From a checkpoint of a small sound classifier.
Training: 4600 steps, held-out accuracy 68%.
Data: trained on acted Russian speech (Dusha), 26041 training examples, 45.2 epochs.
Rows from block 3 of a small sound classifier, named by matrix and row number. Rows with one number belong to one channel. Each number is 500 + 25 x the weight over its row's rms, rounded and kept within 0 to 999. All counts start at 0. Numbers have three digits each.
After each channel's rows are labels from the 100 clips, of 14848, where the channel reaches its highest value: "loudest" is the band of the loudest frequency at the time of the peak. Only what is clearly more common there than usual is listed. The data: acted Russian speech (Dusha).
# convs0: first width-11 conv (model.blocks.3.convs.0.weight, 112x112x11, each kernel summed), inputs 0-111
# convs1: second width-11 conv (model.blocks.3.convs.1.weight, 112x112x11, transposed, each kernel summed), outputs 0-111

convs0.42:522516507481483460462479494505551519516472538492475487525483440509570478482523496500492475484523464506504485480502515475446501502512471522504495462550500516489502532498458487508504498500464503485503466485448496479500509514453493478532554463470498508481476498521504534489524489462502489505486466492471514486463474466534477461478486478462
convs1.42:518521504527529470475498494506473509502472452496477490478486535498501488559533499509506545473477512489491442495530526490484517503467467499482521522472485506517438513511469535498500499507513476508501543549496485504513469491499525523463515546502493449528532511508459493494556450521499476519517470541493539532522514538524505481490479510478
loudest: 500 to 1000 Hz

convs0.73:501502509493520497527526499505538510471484486527514511520525510488468468506511493505507520515483500498511482519521565429479510489488475461546483434494483515477480464535539559477480520495491490472489499502506472514509488524490518526519513479507441538505504474483509453541503524490528504507443479513499476510509501548524521492521455504452
convs1.73:526515452449522486548537559523505505472483488546505539505509498516507485513462489520478491527483503518487517544514524456522506513514474479509525467485506512523494468505510497522492516548518474480491474519519545469467484456467497462511513508465484516500500495466567479478496479476465521436495513501493473532504512503473490481532501513479
loudest: 250 to 500 Hz; 500 to 1000 Hz

convs0.81:471483511472510488532469465494488504539480502509466509507529533503571537482528527500516513476524495497507452520523511533499458493486531499482516481512504484510529544487494512516518517504479483486505528492509532488489537463459486462469514495508428507491517505507494542470496468571500528524505494574511489479479491477489499511507494451515
convs1.81:494484472554519509488495514516449491505485489466536493490478494532516507447503502522511464493489521512442475519510488514539510491493495480527466532540501540526474526484477520482450534545507475490516535453556504507475504487526512506506522524503512469496492475508514515498515515504469502520528446494448489490514489471546539443523509502503
loudest: 250 to 500 Hz; 500 to 1000 Hz

convs0.75:483502532497509468523469466473486542486532469505488520491458491513551534522485517497539485512466458518552527477530491471476530498535530460457509473510492501505508484470540478465512529513500506462480493539501472498488506522514503517490477473483519488512475485492484528476502481492458441506488551494541449520511492483511504472467486473533
convs1.75:458470451497448521502443470507506495476511514485482516486524510450471493522483491483509486427515461435490509505528521465423487494480498497525509508518500480481516495455488481508530522518500478496476520488474490473535470505541498510495516443469464505499506521492535490511515476512504482489469493479500462506500474519449493499515483497502
loudest: 4000 to 8000 Hz

convs0.44:482456507497486520522462518477524497493480508479497446504513502502507515462461472505494485464461497525512447483488486502473441530487517474507509495532476481490551478512492528485465497484515473475447490480511496504522534541499496458503478507493514514541526456478498489551533540507485529458501495510505492432463512516521514500498517523457
convs1.44:533487506459469464498486465494479491526479504563514557518519466552490528521449498488524474510511515524513513476487512540527499511469469492473499550493520479526489528513546432474499506519502477493503490477481494506482504424513535530480500513505518498500447471469526516549501506505497519527488528470509490479475493487492493503502489496519
loudest: 250 to 500 Hz; 500 to 1000 Hz

convs0.91:510530413484515498493519538507494528506522455559500502520498468490497516488460502510482489443479484515500482495505508504483486484512463494475476477509518468454467490468508527487512514496486513461488511492546504469473484527481498556521502487478559497460534515503493503527491449499466500471523491501452511515467539482495517521528483514526
convs1.91:512479505492493452513486541515493508499530479494477497518501466494510460502506497467526480473516490530503488474460488526464511535487522565459485484503512513500519545497547526504499510485519468571487486458483497473515445493498497476519513550470447497533538503478514522484498476480506536514491546478498514500457484509486537484528473531482
loudest: 250 to 500 Hz

convs0.7:473516543468519464497474494496457490502458510486486490527498504462515534486445470508534505495502531508533487535517473545461479488485538519520499484523480455456428470474459527520501477486509498497517515490518525517478493553490483495494537467517530531499463502529519501515508492502518487499492472519464531529448538515506490510527487496514
convs1.7:505520520453529472503517531514492481530479540482497490506542472481554507451517523494550512521493480532520519495531547500548522498495477465474503496517472480533498484480502527500505496503488533509515563528517502501505517510479574534502462514543502504512476481487539503532489499497493486503535485487478486479494519520472446475499530521454
loudest: 500 to 1000 Hz

convs0.31:464505493483472497485510473486507465498460517499512501498467466516498489528486487503462526462491521519537472477518497522444493480509454479466532473542504528481451500495486488510486496466491489513498508499498472463464447478505543518482522484536488483512475518493469498504507477502479445490517484523481510409460467498502507459531476523506
convs1.31:495479500538507512519537473520515530485538557510504487501476499491500478497528515497519512465497504532480479454498525468504535482478501488519451422472512527482521519471512496494515506485489511524490489471513512520478474559504540500490525523481512498514494478525438509467444448485511520528483505514505504526466470497519537506487519507559
loudest: 500 to 1000 Hz

convs0.101:538468476519499507522506498489464494523506471569492545500493537497515469485527506448502495469540520495493501477526515520492491444489506458482505533509502503516553529485467490469470535495524532477507536501471486448497521478481467503460467498522505494470503502541494515491471466488489493482537546535513528519520500480471511475473487492452
convs1.101:542522489499462477517497484470545533525480505496477445511483541517481504479479554504490453527495513476513471488532524475526495514477533516483516492538474514499543508522531530525495494525508514547504564495514520522522494481480526537478502449511487527500542533543473512490486506470510520548536510547485494483498516477476525517504512512496
loudest: 4000 to 8000 Hz

convs0.80:490465506477484508499459545538533513474499479509494490504520516507496522506505502493508493457473484455485528473524489486508467554494523468501500432499480519476488485462518484505459549485459477461533520490489474467507508497516467483520473490504500476507502507501519475559546520466485532491456504535474469470511523494442511489534497491466
convs1.80:503464500502536497468460503474518509526474476474495522483516547495562530490480495501502500534487515487481494536507488534561509503475479527512552540478512479541516485487467518483490499499525512438499505487517489502482467484471505504550457421449458479480512503464500535499495497545502508508515534509480499470514504520503503514523493495493
loudest: 500 to 1000 Hz

convs0.22:487489475497511509498476516480482548470490488478553488547532484497483504482452509525488528451492570504491495497549519518477475507524449483534507525524480539489499501522496494477510494484488595481485519493502511499517493472497494470495496502507503527519498510527533474513507457495502521473505493511465534468489478486516469446500460473529
convs1.22:525538487517510488508542501461518481497510463485470517515524461496464533502511489488511528501517485525505511503536471472499516566474532484483500493491500528476502498502512498524537499562475460453493515506476525446444533466486497519514526500533505532477483489498492542474489511477520492503496525548542494547513497490511489490547487556491
loudest: 500 to 1000 Hz

convs0.69:475500500494487516485460462485466518455525517493470494509495493490488534459505465500539512503477530538476500479476496482490536522502515507495522486511576474521491493481483542517502464477511461528504470500517511477521460509542555439495532480505499486535487506518490519496471467465474515493507480507439518513508522472524485488501544460530
convs1.69:524536478521464477468496508481540501526494477533474537466485503508481509467506481499478499475478492457479520516514521470513474524518477470476518501505490511518482475494483490522478505546477565470530543515534525488549524478499536476501462491498508514495461484549525525470459499511483483543533457503494506492504529521460456452495497530512
loudest: 250 to 500 Hz; 500 to 1000 Hz

convs0.102:482495484509517534489517497488522479475500471523480523507479508515489502506498506448487502511506504542473481470515493477488511520491525499522513502488513521500485490495468499496488500410494467505479519506552477457539519495562555469499503526538491533470483552519522481485465475461495522503522470542537490471469543494513499474520469549519
convs1.102:487478475521514520483489461531486504502477541516495490467493490491450534565521496463534489430475482510475507511472493517507504514509516522494516519503492494492502488511512509467472531507483513486517507477547512509480534535473478486513452468463460484488529547511473489475515478509488537525486478511497456503550473521497550517472458471534
loudest: 250 to 500 Hz

convs0.38:499535515519478466528505470526507509512469505500483478526507487527552529507457506493529499519476485512465480541483484510488414469460495499513470473508521456473470475484519462520472514521490481454471544481523489492496526477443514507500472480504472513500531513505446508482510520495559511516470514503541486506477497508464499522510487510520
convs1.38:460443500529488521527425507504476504502511495486492508495530514498484526502472448495545483521523482487484480484504500484475525484487495507548506477525507511482464458512500510528496503494536528494515548526480480507498479497459503471489469549523455499525508478482498510488502488535542536514488481502471480547513562501469502507436483522481
loudest: 500 to 1000 Hz

convs0.12:471513508493460456535513502481505506531458504495499473503504484521548532533543485504510542525499508489492423517492450512456494497463477503542509495486507516516505511475468469537515502504523520474469500494547547548532493495483515482487470468496483458491505470478492504508524481543510500503498527503528476458501539483490471506537498543522
convs1.12:507511470537479479509460492524513469497553509485516485505525433495467480487523521474472512507532517495468431505525495446501490450488499489523524475526505506519484515494503514543518511512514470487506478510514486539492509454458549476495460495540504502509555476474510454504481459502478488473530478477476504511467465519503500524508479511507
loudest: 500 to 1000 Hz

convs0.15:538515526487522522476535476484501492458553502496491508493494504491533500505502528501532483563547488498524502476528500497470477516447498509513506457476509510498523511488516515522584524479482482513530505490492549471498486516509461506490533497521522530474481484507502506471502564480512508490498501441479515548529505490500492502514521474562
convs1.15:499506457488518495513483488454495458490485515480473558510457466520517484493535496498541525469526489516486536482506490471470519464464508484496496520539496551475496465500484481495503513481500445494511437497506515465486500475496459523513481468467516503531474474527485521461510471467534501470505502483516554508534460550498507498475484496491
loudest: 250 to 500 Hz

convs0.51:495507503516480454472467503508510483513489493496470504529500483477522529529483471501467502526508506486555507512522514486467477472518442467496515517489487525507467501497513481502453451491527511495497477515547496528529537490486506534461515500512514524449472484489501441492524518516510488557525507528445492443439524477499526522504474498489
convs1.51:491470499494473521499534519485496484540470545503491510510467444534549512494464518526539513467484510506505444512464508450468504498511530470523532505490499490475526475480512452498547493527523484503471489539498518478499498498505509519506540516500547500507479502435523499535537460496507536439518510508519482511515485490504511477483514460501
loudest: 250 to 500 Hz; 500 to 1000 Hz

convs0.48:457514486507516515521521474506559504459472503451489498534506468484466513474477482492497517465497532511519480522529524510494495498477470469502485530510508534471458491478512493505486474488475568492481483492466488488550532490464496565519472528466448524477455486486522544482463467512496496462484514507481516494528492524514501514489486488475
convs1.48:508502465470470540520488441530483529494518520514524558464440512508515515524504496443518517470512532522510500473461467499474505522467504476541515529491501514453499492507515514505483466513516490474455464498504514522487527489501542524454540515535528478510509498468522515466476504534497515480487539503497499484523493477476501538493513534537
loudest: 250 to 500 Hz; 500 to 1000 Hz

convs0.23:508481495499455534513513508488523512483527490469472464509487531485482527531464525484508465452552510491518503450475502537528489524509468531466529495495449523487499498485482513544507473502526511542498505504526531502507499485522525475526501513514480421527498508524567502491463465511486532516501510467471500489487449478494491513497465480518
convs1.23:476443495525520469461513516498467534498482478505495502526513477505484472503521500532466476543510505503520526478500533496477469512490545513504516544493524508483494531517484514502463486501465522479485537473511512471522543544516482525506542447515522470484500533480525497515532472476489458503550497509518512465503534471502527433469472468494
loudest: 500 to 1000 Hz

convs0.26:512509487530488524464501520520512452488492456495533522509504539504489502546473517466467496538496517477516502520467523465483530482478480488520452481486464498525516478453530465494518524528489476495507483474475521489526509496510517452467491506532498513504507526534445535468496485465489510498519501479521468460498509461451502501540443458487
convs1.26:454491510515523503508523487489485465485484501492483489495527470488490549570499479493562491500485492510473529532475555476480522498504556488493523493501504469530542548521518471522494504515477474513461463453482468533490486502480472516502484480463474488456506557517498498548549502489509519500479518467527494503492484497534529499495485494514
loudest: 500 to 1000 Hz

convs0.50:499502480515492496492486535465501485455510479511477482500533531513495545506460500513518509436470527454507516490524518480474519479492507502509501464494479495521463542498506489482505522458511465503513475525526472482442491485548523490549491545467477517476463486503477476529446497473499515498482507489484508509521556488457512466469474458500
convs1.50:511457503480513544496522509480505478502451527488477533520504500520519488543427519514489517518454491481520546529508505475482536537524514523491495472530518494505533502491489515486507498532548484470490486505551477474516486476496512505542499521525507536486500487432528488474493491486476515532497505500553529477437513516500469474479474488485
loudest: 4000 to 8000 Hz

convs0.108:521484500495481541528480551480458526492505476502472482530577467523511475511493491547545530489503515506505496493480464520495483507496489483481491469438484466468516495546485505509483460491478486525544522495500529525478491525502515457537500490527499488516499491508482501515506480505544537498496455527486434509506465477489474499466468489525
convs1.108:486469566489496481457483462497501470549531504473476467480536469511476532478522525499530457513493542524528439486480479504505494525513516470528493477480549487469476489500518486530487507494533488554543501521497473502531541483479464481531474479478498498524509497541510512519501506475492511495519479513532541508501489476484480537482499457503
loudest: 500 to 1000 Hz

convs0.109:476531473493465538470493523507513518514532503507468511529455490468508498468458495499501465473496546486539487491498450520488519510510506498461524464490515483505508510514485516476505518439514470491515512501466521470493465514541523484498501549506528564471522456491446476505454500495485486519499476512531541516477466539528510497509525506531
convs1.109:526481480497503466473510469456499500487553527471479509533512455520505511490488493512488472484493488473478506513549523489499491528460488528494487515536495479474474470483490475482540483511514497491494478490555471474484532521538501431512515490490474499488518475501552509476475486510468465534503467509534545492476492474472476476512569502467
loudest: 250 to 500 Hz

convs0.35:514524531489504482490463495496532555510523494488500507457563510503527471474548523518529472471537488501496518467517471490497469519496509492516492465501473503479489484488472499480553512525503498507484511491478561452483479520534459484445511461473538533534500514484526530492514476491517454503498491489504480511509480499541536494513454509541
convs1.35:499501510487486499495483438473486455494472505482446455514469529485506513466479553527499536427492499517510460508507521503490474542502502485476481491525485479484477527522527504511544511532449475469461475517500497498474538511518457554503510517496490522489508426483482451484501496494505484499473488481517509505504508469516529496522498498493
loudest: 4000 to 8000 Hz

convs0.10:514508434503469530466488521521495474502501484496491521530543531498464511514474532493488515512499526466501529545487494505521542477500464463527479467476494494533526471454489486484477500507486481464477486489528450511492471474499481534503481504548476512482491535525435460471495482465535491491493501523490463491539478491526487483541508460511
convs1.10:502521498458550553521487497491489452530482468494511489488495505497522544457508541528531514487476471553505486487536528513477519493511506488481526494465491470498526483478465451470525526505498518500491485441484480504514480490481464523445487493474488472513509502510467504510522459509490561486519513554474482490527526548510499504508508516531
loudest: 500 to 1000 Hz

convs0.61:467488471484490464455479500501525503466493516502508466498545531523521454492474509486487501465523463514513475471497529503469488501489492558437509504512500523526524554515504466534480492467547523528501514501501453509517484509523499549515510457501504498496496554501524499484513508506473513527489546480523517487488478514475473462498459527447
convs1.61:502451499473497478470494512513510485481466500497495456516510500476474497480509503463470457530525513499485476432510512466529471513487456506470533517480482541483481565452457532531497471464483459508502550495552504517526498491528518492498478532468500471493465541489487509480518468485485462462505495512486504503507498457494499519506478511515
loudest: 500 to 1000 Hz

convs0.46:495504459511532486491477486507497519458477498518493499517526500490522481495497483530493513509559476491481482482516468483487494507493440467474508504492437509525485510493498498500538516492431511496492501480488554457502446530502489523474538513511525479487484525466535473525512435472507488495517488533510505532496494524581512522512500534506
convs1.46:526541524476528452495507476506510501493518542528501500485483474533467500520482552515473504472449479498525485506499477494492447556499481517504533478492506462517533512487491432521533518537490516487488468502524509481500495519494465518493514516475487468483462497502501467503539534517491492480474491458472513523494534496542480471540475454535
loudest: 4000 to 8000 Hz

convs0.71:536481529525481466497518488460479476492450480485553505516485473488547475516515488522518504545499475484469502479450505518499474467528505506462488478473466536497528510505511504519489496522481490467451504519508482496495478468476495497546497490517488435504494483498538485522471549451523482510496493451543465466491465520487492520521516519470
convs1.71:499480523449477505521492502486494460463485487496522469502492485488473528507503503524462490521502518527517511476499490497446488506491513539523449537499530502494539515466515467549518478468517505539478461488515483544571481485478485501468513510473451491500508483484490465483512422496525530506541474488461540515514492493508524499485498484513
loudest: 500 to 1000 Hz

convs0.52:477492456523552455507525505511518565486478462434498504550500459467487484494519477499496486475492462492506479519507512515506485492486472494540492516508516481510509463483492479481499515494476468512480471535492523437513523544474465460517530520493477530476471508512511523546499463476510495473504498517490517494487509498477553481495459528472
convs1.52:481564491495532507524498510471513503479446495492524529460493492466530506506517495527517501499480513495488524469501502521538478511459496500529504518517480509509498471534537526454459518501485489491481500518493497512505434492507499542515468524496478456479541451511491541490503469545548514489467483489481527462471491510506544558512491491467
loudest: 500 to 1000 Hz

convs0.3:491524517502463513493490538492495500500499497541538490516489511467460524500522505483443522524491502480518507545515519487522526486531443524526500487457509485491510523531494523485477503478499465462487484469522458499520482515490502510471501498516487512487488532456440551549485509449509472517499511498511515450521441487479477504548537471494
convs1.3:492476500470547510462522512476485482491502478523515493508428478508526523515477524498478493504523488489480501485487482525496531536516499440481525487446527502556553541519498519471494466452497523521504481451491487495481506499507464471472514502500509491494521540508468428506511519485484542483522531531522526471527474477491514502493484514506
loudest: 500 to 1000 Hz

convs0.47:510538484525487539479496503519510554494498510502510524504490504470497493503510476492493492482493497531515479470527535484481478507493460524508536530532484477505499487497438568513518577456500493489504560508476471459456517485494508537504479475507486546500503485484500509526497475517500513479515461527457475479499503498529455541483467536516
convs1.47:516497513476511524521492466524467533520525497534493493528487508510522510514471499490499554493489529511520515484491490518522526521536509536489523473483494510480468476475482517464535503477472518490510527480519554527518479469468499488519521440469474532470484500549529553496500491538501529500462541542475477492492533498448524518553532519497
loudest: 4000 to 8000 Hz

convs0.60:532511529449492510487485493525535470485503492476506561484469490461492549459439489499501530524480496512524568477490479472506509517504491449521522464518531506480473475471508466491519524513502521504504477476488501484500481501501532522469464498459508558504493467500459487468495493523464516498497511516470496515447532523477470475511493481497
convs1.60:471492471510511489505500467483499525483452484532468513512468478504505501514502496500519511443495532571553488478494501488483503452480525475489523505519473514534530447485515503487534503488467484452506513538480567472527481464485546510475509488459535492485490498492466530500466492494489503473476560536517507501506476515490489507493529518487
loudest: 500 to 1000 Hz

convs0.83:457447494493481558529528472498499510538474484491478474541483507480477548493503485483463520444503511459501497515542524485502496499506512491501436501548541521488518515512521492517444489508499501534470482485481473490476505501518503469530473486463485535472504494489508483490504517488458456453520511462507521495512483490457504510529457483488
convs1.83:509471503546499519549480484447488514508502523478523506497461487472490507481515514479470474500492494539507519516465525470513484504481511545542483493479516456512502526499494484505503510567516471518553486511487502500516492491460488493500538532481499507528465494516501513446469541505452479461498489487472441460524476513491484523462519548481
loudest: 500 to 1000 Hz

convs0.98:470505560453505561484443503506545482482518509485464526504500515516502565517487485492513486480531508508506488479519481482499493453464577502557485468497500498469459491491486486491485534512514488499472466506502530501493503493488493484486464484519487554529471478479498503486502495511497541444504507544485498488488526474485502488477514517473
convs1.98:474513497494473440501497474509474494510461477518505540479466530491509468501521478498525471506491530482500514502504462515515438509558464460530528468540486493485487484496513482458473520511478494496534514549436554523483503507532538499532483514472549524513454510485500500489536512479508486514474518482486486490528522526491477513471485505518
loudest: 500 to 1000 Hz

convs0.111:481515491499495487477476481518493481423506497456532527543486432453531501534515503504520504531547488501462512490533459518526471541491525512526515503521532528475487508463499473474520522496471505474507542465482533463501502544561480503489513491484495502499487489507485534496510491512492475491487485461522505483472460496530471527503503480476
convs1.111:528493502505529537460513520448498546509548516509481473508493527490462518512542525499488486500565512477518501521503540460494570505500483505484495503491501509524482468509484549496498507441482543482475508488524513507497520493501505469451488490474513534470523515510483497519482530538498447496499484509576511499499472513526480471518506497501
loudest: 250 to 500 Hz; 500 to 1000 Hz

convs0.17:481473526473516503452461514525525538507490491512487500491526483492469488533530477506492535515531483525480462505506468464495512497473482531457494498465496538444472465493493494506509502431499470499488465478487487523499469481490535528453487515474525472551499522495476527524505525505499484503497546469518490482517472548560464518494503512517
convs1.17:505480493482497495484477486477475485513515481476454492480495515509484496486465491516454532520491488515522477528539477549494488534495516516455512549518478522515471521481471504494528529484490531518471472503510490468495459488537496496488499463449460506504540474485510470502473505545487519461493471536518475525496520472425470497527520534547
loudest: 500 to 1000 Hz

convs0.2:562518534537512528546482490497495460537461504473486482503487509475513531492486486470469550548501530487466481533465514488503548500544553447538518499479494488503489517463523448472481495473479476506511516501501490509515453478517506486471521496522524514481527492490462547486490538503506504511475502494480508484485458485538512492528500500511
convs1.2:525499504515482539445537497475499475547522480520482460507426529498499552443469518500493499518520505506555488495512487497471524476515535481497457491478494481480534481503456479508510500508486471530491487498477518517490485530455484509454521468468476490489500524496530469512515506464507509460520477461484512499484495463534480500537477472509
loudest: 500 to 1000 Hz

convs0.45:488495489560519488520526474523487522507454489517479522554552503483494478490491501516472492492473482522459502505503471484510497507526489491472526462464506477484531527439480469509548498514487513492502467479497491467461473437455533515487508539429516482495496483502541483486491517539490505463527518523505477509531476482521510501513521490521
convs1.45:472498450470526476507506496498487469448524477516537475516481503496460538498520490479476523487531493501525537524513470484470469510518473488501516500514488454509476485470503498519526474554475507454501505499478526492505491550501511533483465521490521484509405529519530481491504464510498484462504500462494533483484500450537482506521514479517
loudest: 250 to 500 Hz; 500 to 1000 Hz

convs0.89:459460454519507520534494477485499519499449537501533463464500520493495510495517511485498497502523503476511471485471454466519496476482503476520492431548539536502510491454501485501546504542455537519461470487507531521498505483495526466492522503489512513547506475503463467488521491493462456530469484487470474502516496484497504456490493514510
convs1.89:456469491540486519526495513512440493523471492460506468475478494485511493475490519535508540526502492493500518530512505503520480431492518477510517475508496499457489468480527513509483536528487519475507490537449469460500516471530502516493489515470514500558468461503526521483504531494512486482493466556557475527503517523510459469506495480475
loudest: 250 to 500 Hz; 500 to 1000 Hz

convs0.25:511479485514512516528485475513525520466515526500495500541538460507502512462471502518528503460523505483507572467511498498459506505531492462498478510506531481485530457529468488502511489494512547489455493471499525455494466502501534510507477513495566509464458504485514451458441521473507497497545495522506530509518487535515494506523518492482
convs1.25:478510503518531499506536486530467481507476508508567520478500477467478501496525488513489549483501540483490536462534468486506519509489530520458506496494514512478508492493472522486528522536495520485473528514510538528493471475493499458541488529467459511512459475494521538511469460520515523508453480506490548544474523496523508501533559534496
loudest: 500 to 1000 Hz

convs0.93:492482470516481509522506504472473493490505503475516464479452541488478511495502523492492488531470528520492512509492478472496516479536543487517503492484477500491471493467494449524522486529537516524455502449479541475488506475513484502502481524520481505469549426442477532496480525503469498437483488533452500506528482491526535495509524473518
convs1.93:482517476521476461517530501480509529504456489474528492487477452471455503482543524505482479486549483475476525536443503477445499498450494485474515516503507530535500500491502473470470514540510466495515527528478497510478462521522504503449477532519473514461482512504492469508431515506521514501503507479502501470485511540491534485511475513474
loudest: 250 to 500 Hz; 500 to 1000 Hz

convs0.84:481482525467519508493523459495516473504472464475537489476528519474466475552506534525490495485467458485510514484543506504491459495497469531478518508514479480540522520489466498438484508502478509523522515479480481506470453497494487489496478515524495458482471565508559464537488497490498492474551477503470508507509483504483483513453499529534
convs1.84:518480451467534493482524511516489529477522458493444509505503490500520476495470459475465480527521484509498537474488452460512483476474500551503501503487510492480481476485485504496489483495502507500510496513533445506529500475469526478518481486485460500489519437457513518478433494544476488508513503502491469509491524455452509473472550507491
loudest: 4000 to 8000 Hz

convs0.16:539477481469527476508545495522513491517503496515532455499485492469520419516477518507502480480450483498502454478470478493503511483535486535465514475450507493496511526476498481532503479490487509518481471504511518474454493501523525466481539537489456461474470519501522499493483491438466495521512534485482507484476457537518490479495499498464
convs1.16:507538503507501499488458538456521513498524522517516482494506532492494500486532516521496535491479500501449497490513542518508500492461478511481498508498490515461486500474530497519538495494483507504521536483515513555528516536502508496484512492490530454524549513505427504458489470489543530498527465486514489505458470490524509500410512535465
loudest: 500 to 1000 Hz

convs0.76:519511471505514518527499559490520522503506474481510484468508506506474492524514544549492503500507534524473584477497488466500533523473510492472476460525463487498468521494483478456464534483468540502484482516467538509476467470484503559511496534520476507491445522488452463492505523489489469508473503509491527521498485507507474527503489478500
convs1.76:524511517446551443511489446487483503508488544517519492537496510491507513534483456532474478512502509498550501542511499515470520486485543469500524461521508499479518474489508481495541489513532528535469499471468501480507472475513477486521522506495478528486473522470504482495467505500481495470478535485463534486435511529509456518486508458480
loudest: 4000 to 8000 Hz

convs0.36:461508511499471503508499525541502503475506482492534526513513461469530526520485466524473496471449526494505494466482523533511475495503500484499519517513527498522488466537460477462514482511479449489476479515500533457508458503544519492504462535513466549494494504507489511495444495507435469494528521526482480502452532502502469507491447513482
convs1.36:498525506509470495473533488487509508504480516496489520486530497484491483560527525548486528496490484507490528527521490504481486544491508511483445488471458469494518523502494513472511476516502480507442526555516477444523483477503484499513524503459473526488503501438495523519504452494531475524484528523492495568442529484496483538496495511479
loudest: 500 to 1000 Hz

convs0.65:482505510500475500464457498506503495493488511508500507507558436543464502468480481474514502491544499497505478501464495541521518543473554472464514514459498514471474522493504515471478456530502490517547521496482477488516499529461511493537449519542500476539508495485466467500495516468474531516523504514494530477547504522494460475528511485489
convs1.65:489451524512463480482513488494469473509520502502483472460481446502491445490525430485443483546526500492510484514456473489515487478470500468455469520504501507480492494497499499476540478488530514462478515485487504506480490515528498523519470533488490486477496505474473488550499538480504539505532476495460527470469531488542503521534504474481
loudest: 250 to 500 Hz

convs0.57:489498467493490438515495517481499490502500502528504435499490498492511479477481504513515465464506534502496490532523519540519481457560486555498505504507484472503542481477513497517528522511506434518515498521513497547511454514530477509517466500521489528491522496502504493477521505463453488529511496490501525480467454480491515504480473530581
convs1.57:507518511511483497500491514499546514549494521495458465561510496484473460517536484502498479475518475512489494512471461512479458496507524549482483516543460459508441473495544474531502495505520482518540495493523500493501493503499483468493496479482495474520510475498548467504534455499541503502566495488463506463485489518470507512487448521485
loudest: 500 to 1000 Hz

convs0.87:486499489499527494465461485491493468495537517491505499476480476508523482509514466473491485490500463520502479503557465524492499445543521447516515501529474480497501500524503456487435501537561481497506517531544482494474526506501530535464471484503471472532526477472472497470503439503471513486505476522519502522481510503499502518499505551460
convs1.87:492552488523476513504505538503512568499495442468518526448504513529526459491517471483488515458487499471494516498503497499493514470445514525414487467527481500474495506540484493471497505476518501459468510477491494463489457524494490535490484473475521524483558511503522465465498490504493494526470536483500491508493509529508524500500517515517
loudest: 4000 to 8000 Hz

convs0.20:513505430474474485501499446525459522490525496485515475518508467508541490477464494481546527460501500521519495539474467517471517514507480513465519486538503504480493540512507514499471509515495520544499500479534490537535536491543504518502546457507488507470519508497524482489463507471487493470477445535448497516468490499545512480510474488490
convs1.20:525505514540496463510545508530497482493476496482472454509527478535491413484473492518497506493482493515529479516542515475483495517489518507514487493479491466470484485497500520480504488536482497468477495518503548522459531478480514490494458528517508508540525511540512482487474454467521436539528495504526467519457542513474514497509470528510
loudest: 250 to 500 Hz; 500 to 1000 Hz

convs0.30:511483524470466539463529499482490520522498508533482487532527462528466506501477500513453468488491487517521459489524505530491507471476539505471521457500523494505526505454483489484476471487533513512549506538517518509447470515532506480472470507475465473496504487471520515503515474476488515517498494535511498492497397518462518512473513495493
convs1.30:454485501487456467533474504474507470510538534446501527508536501507495495476500510516506475530511492470469507495499504492484423462518506520535465492491463499522488503473484524463566506513496506522502536505557530495520468507497547516546511504499498501498494484497481473497507536466461517510471483483505481537559492500494541499500515531519
loudest: 250 to 500 Hz; 500 to 1000 Hz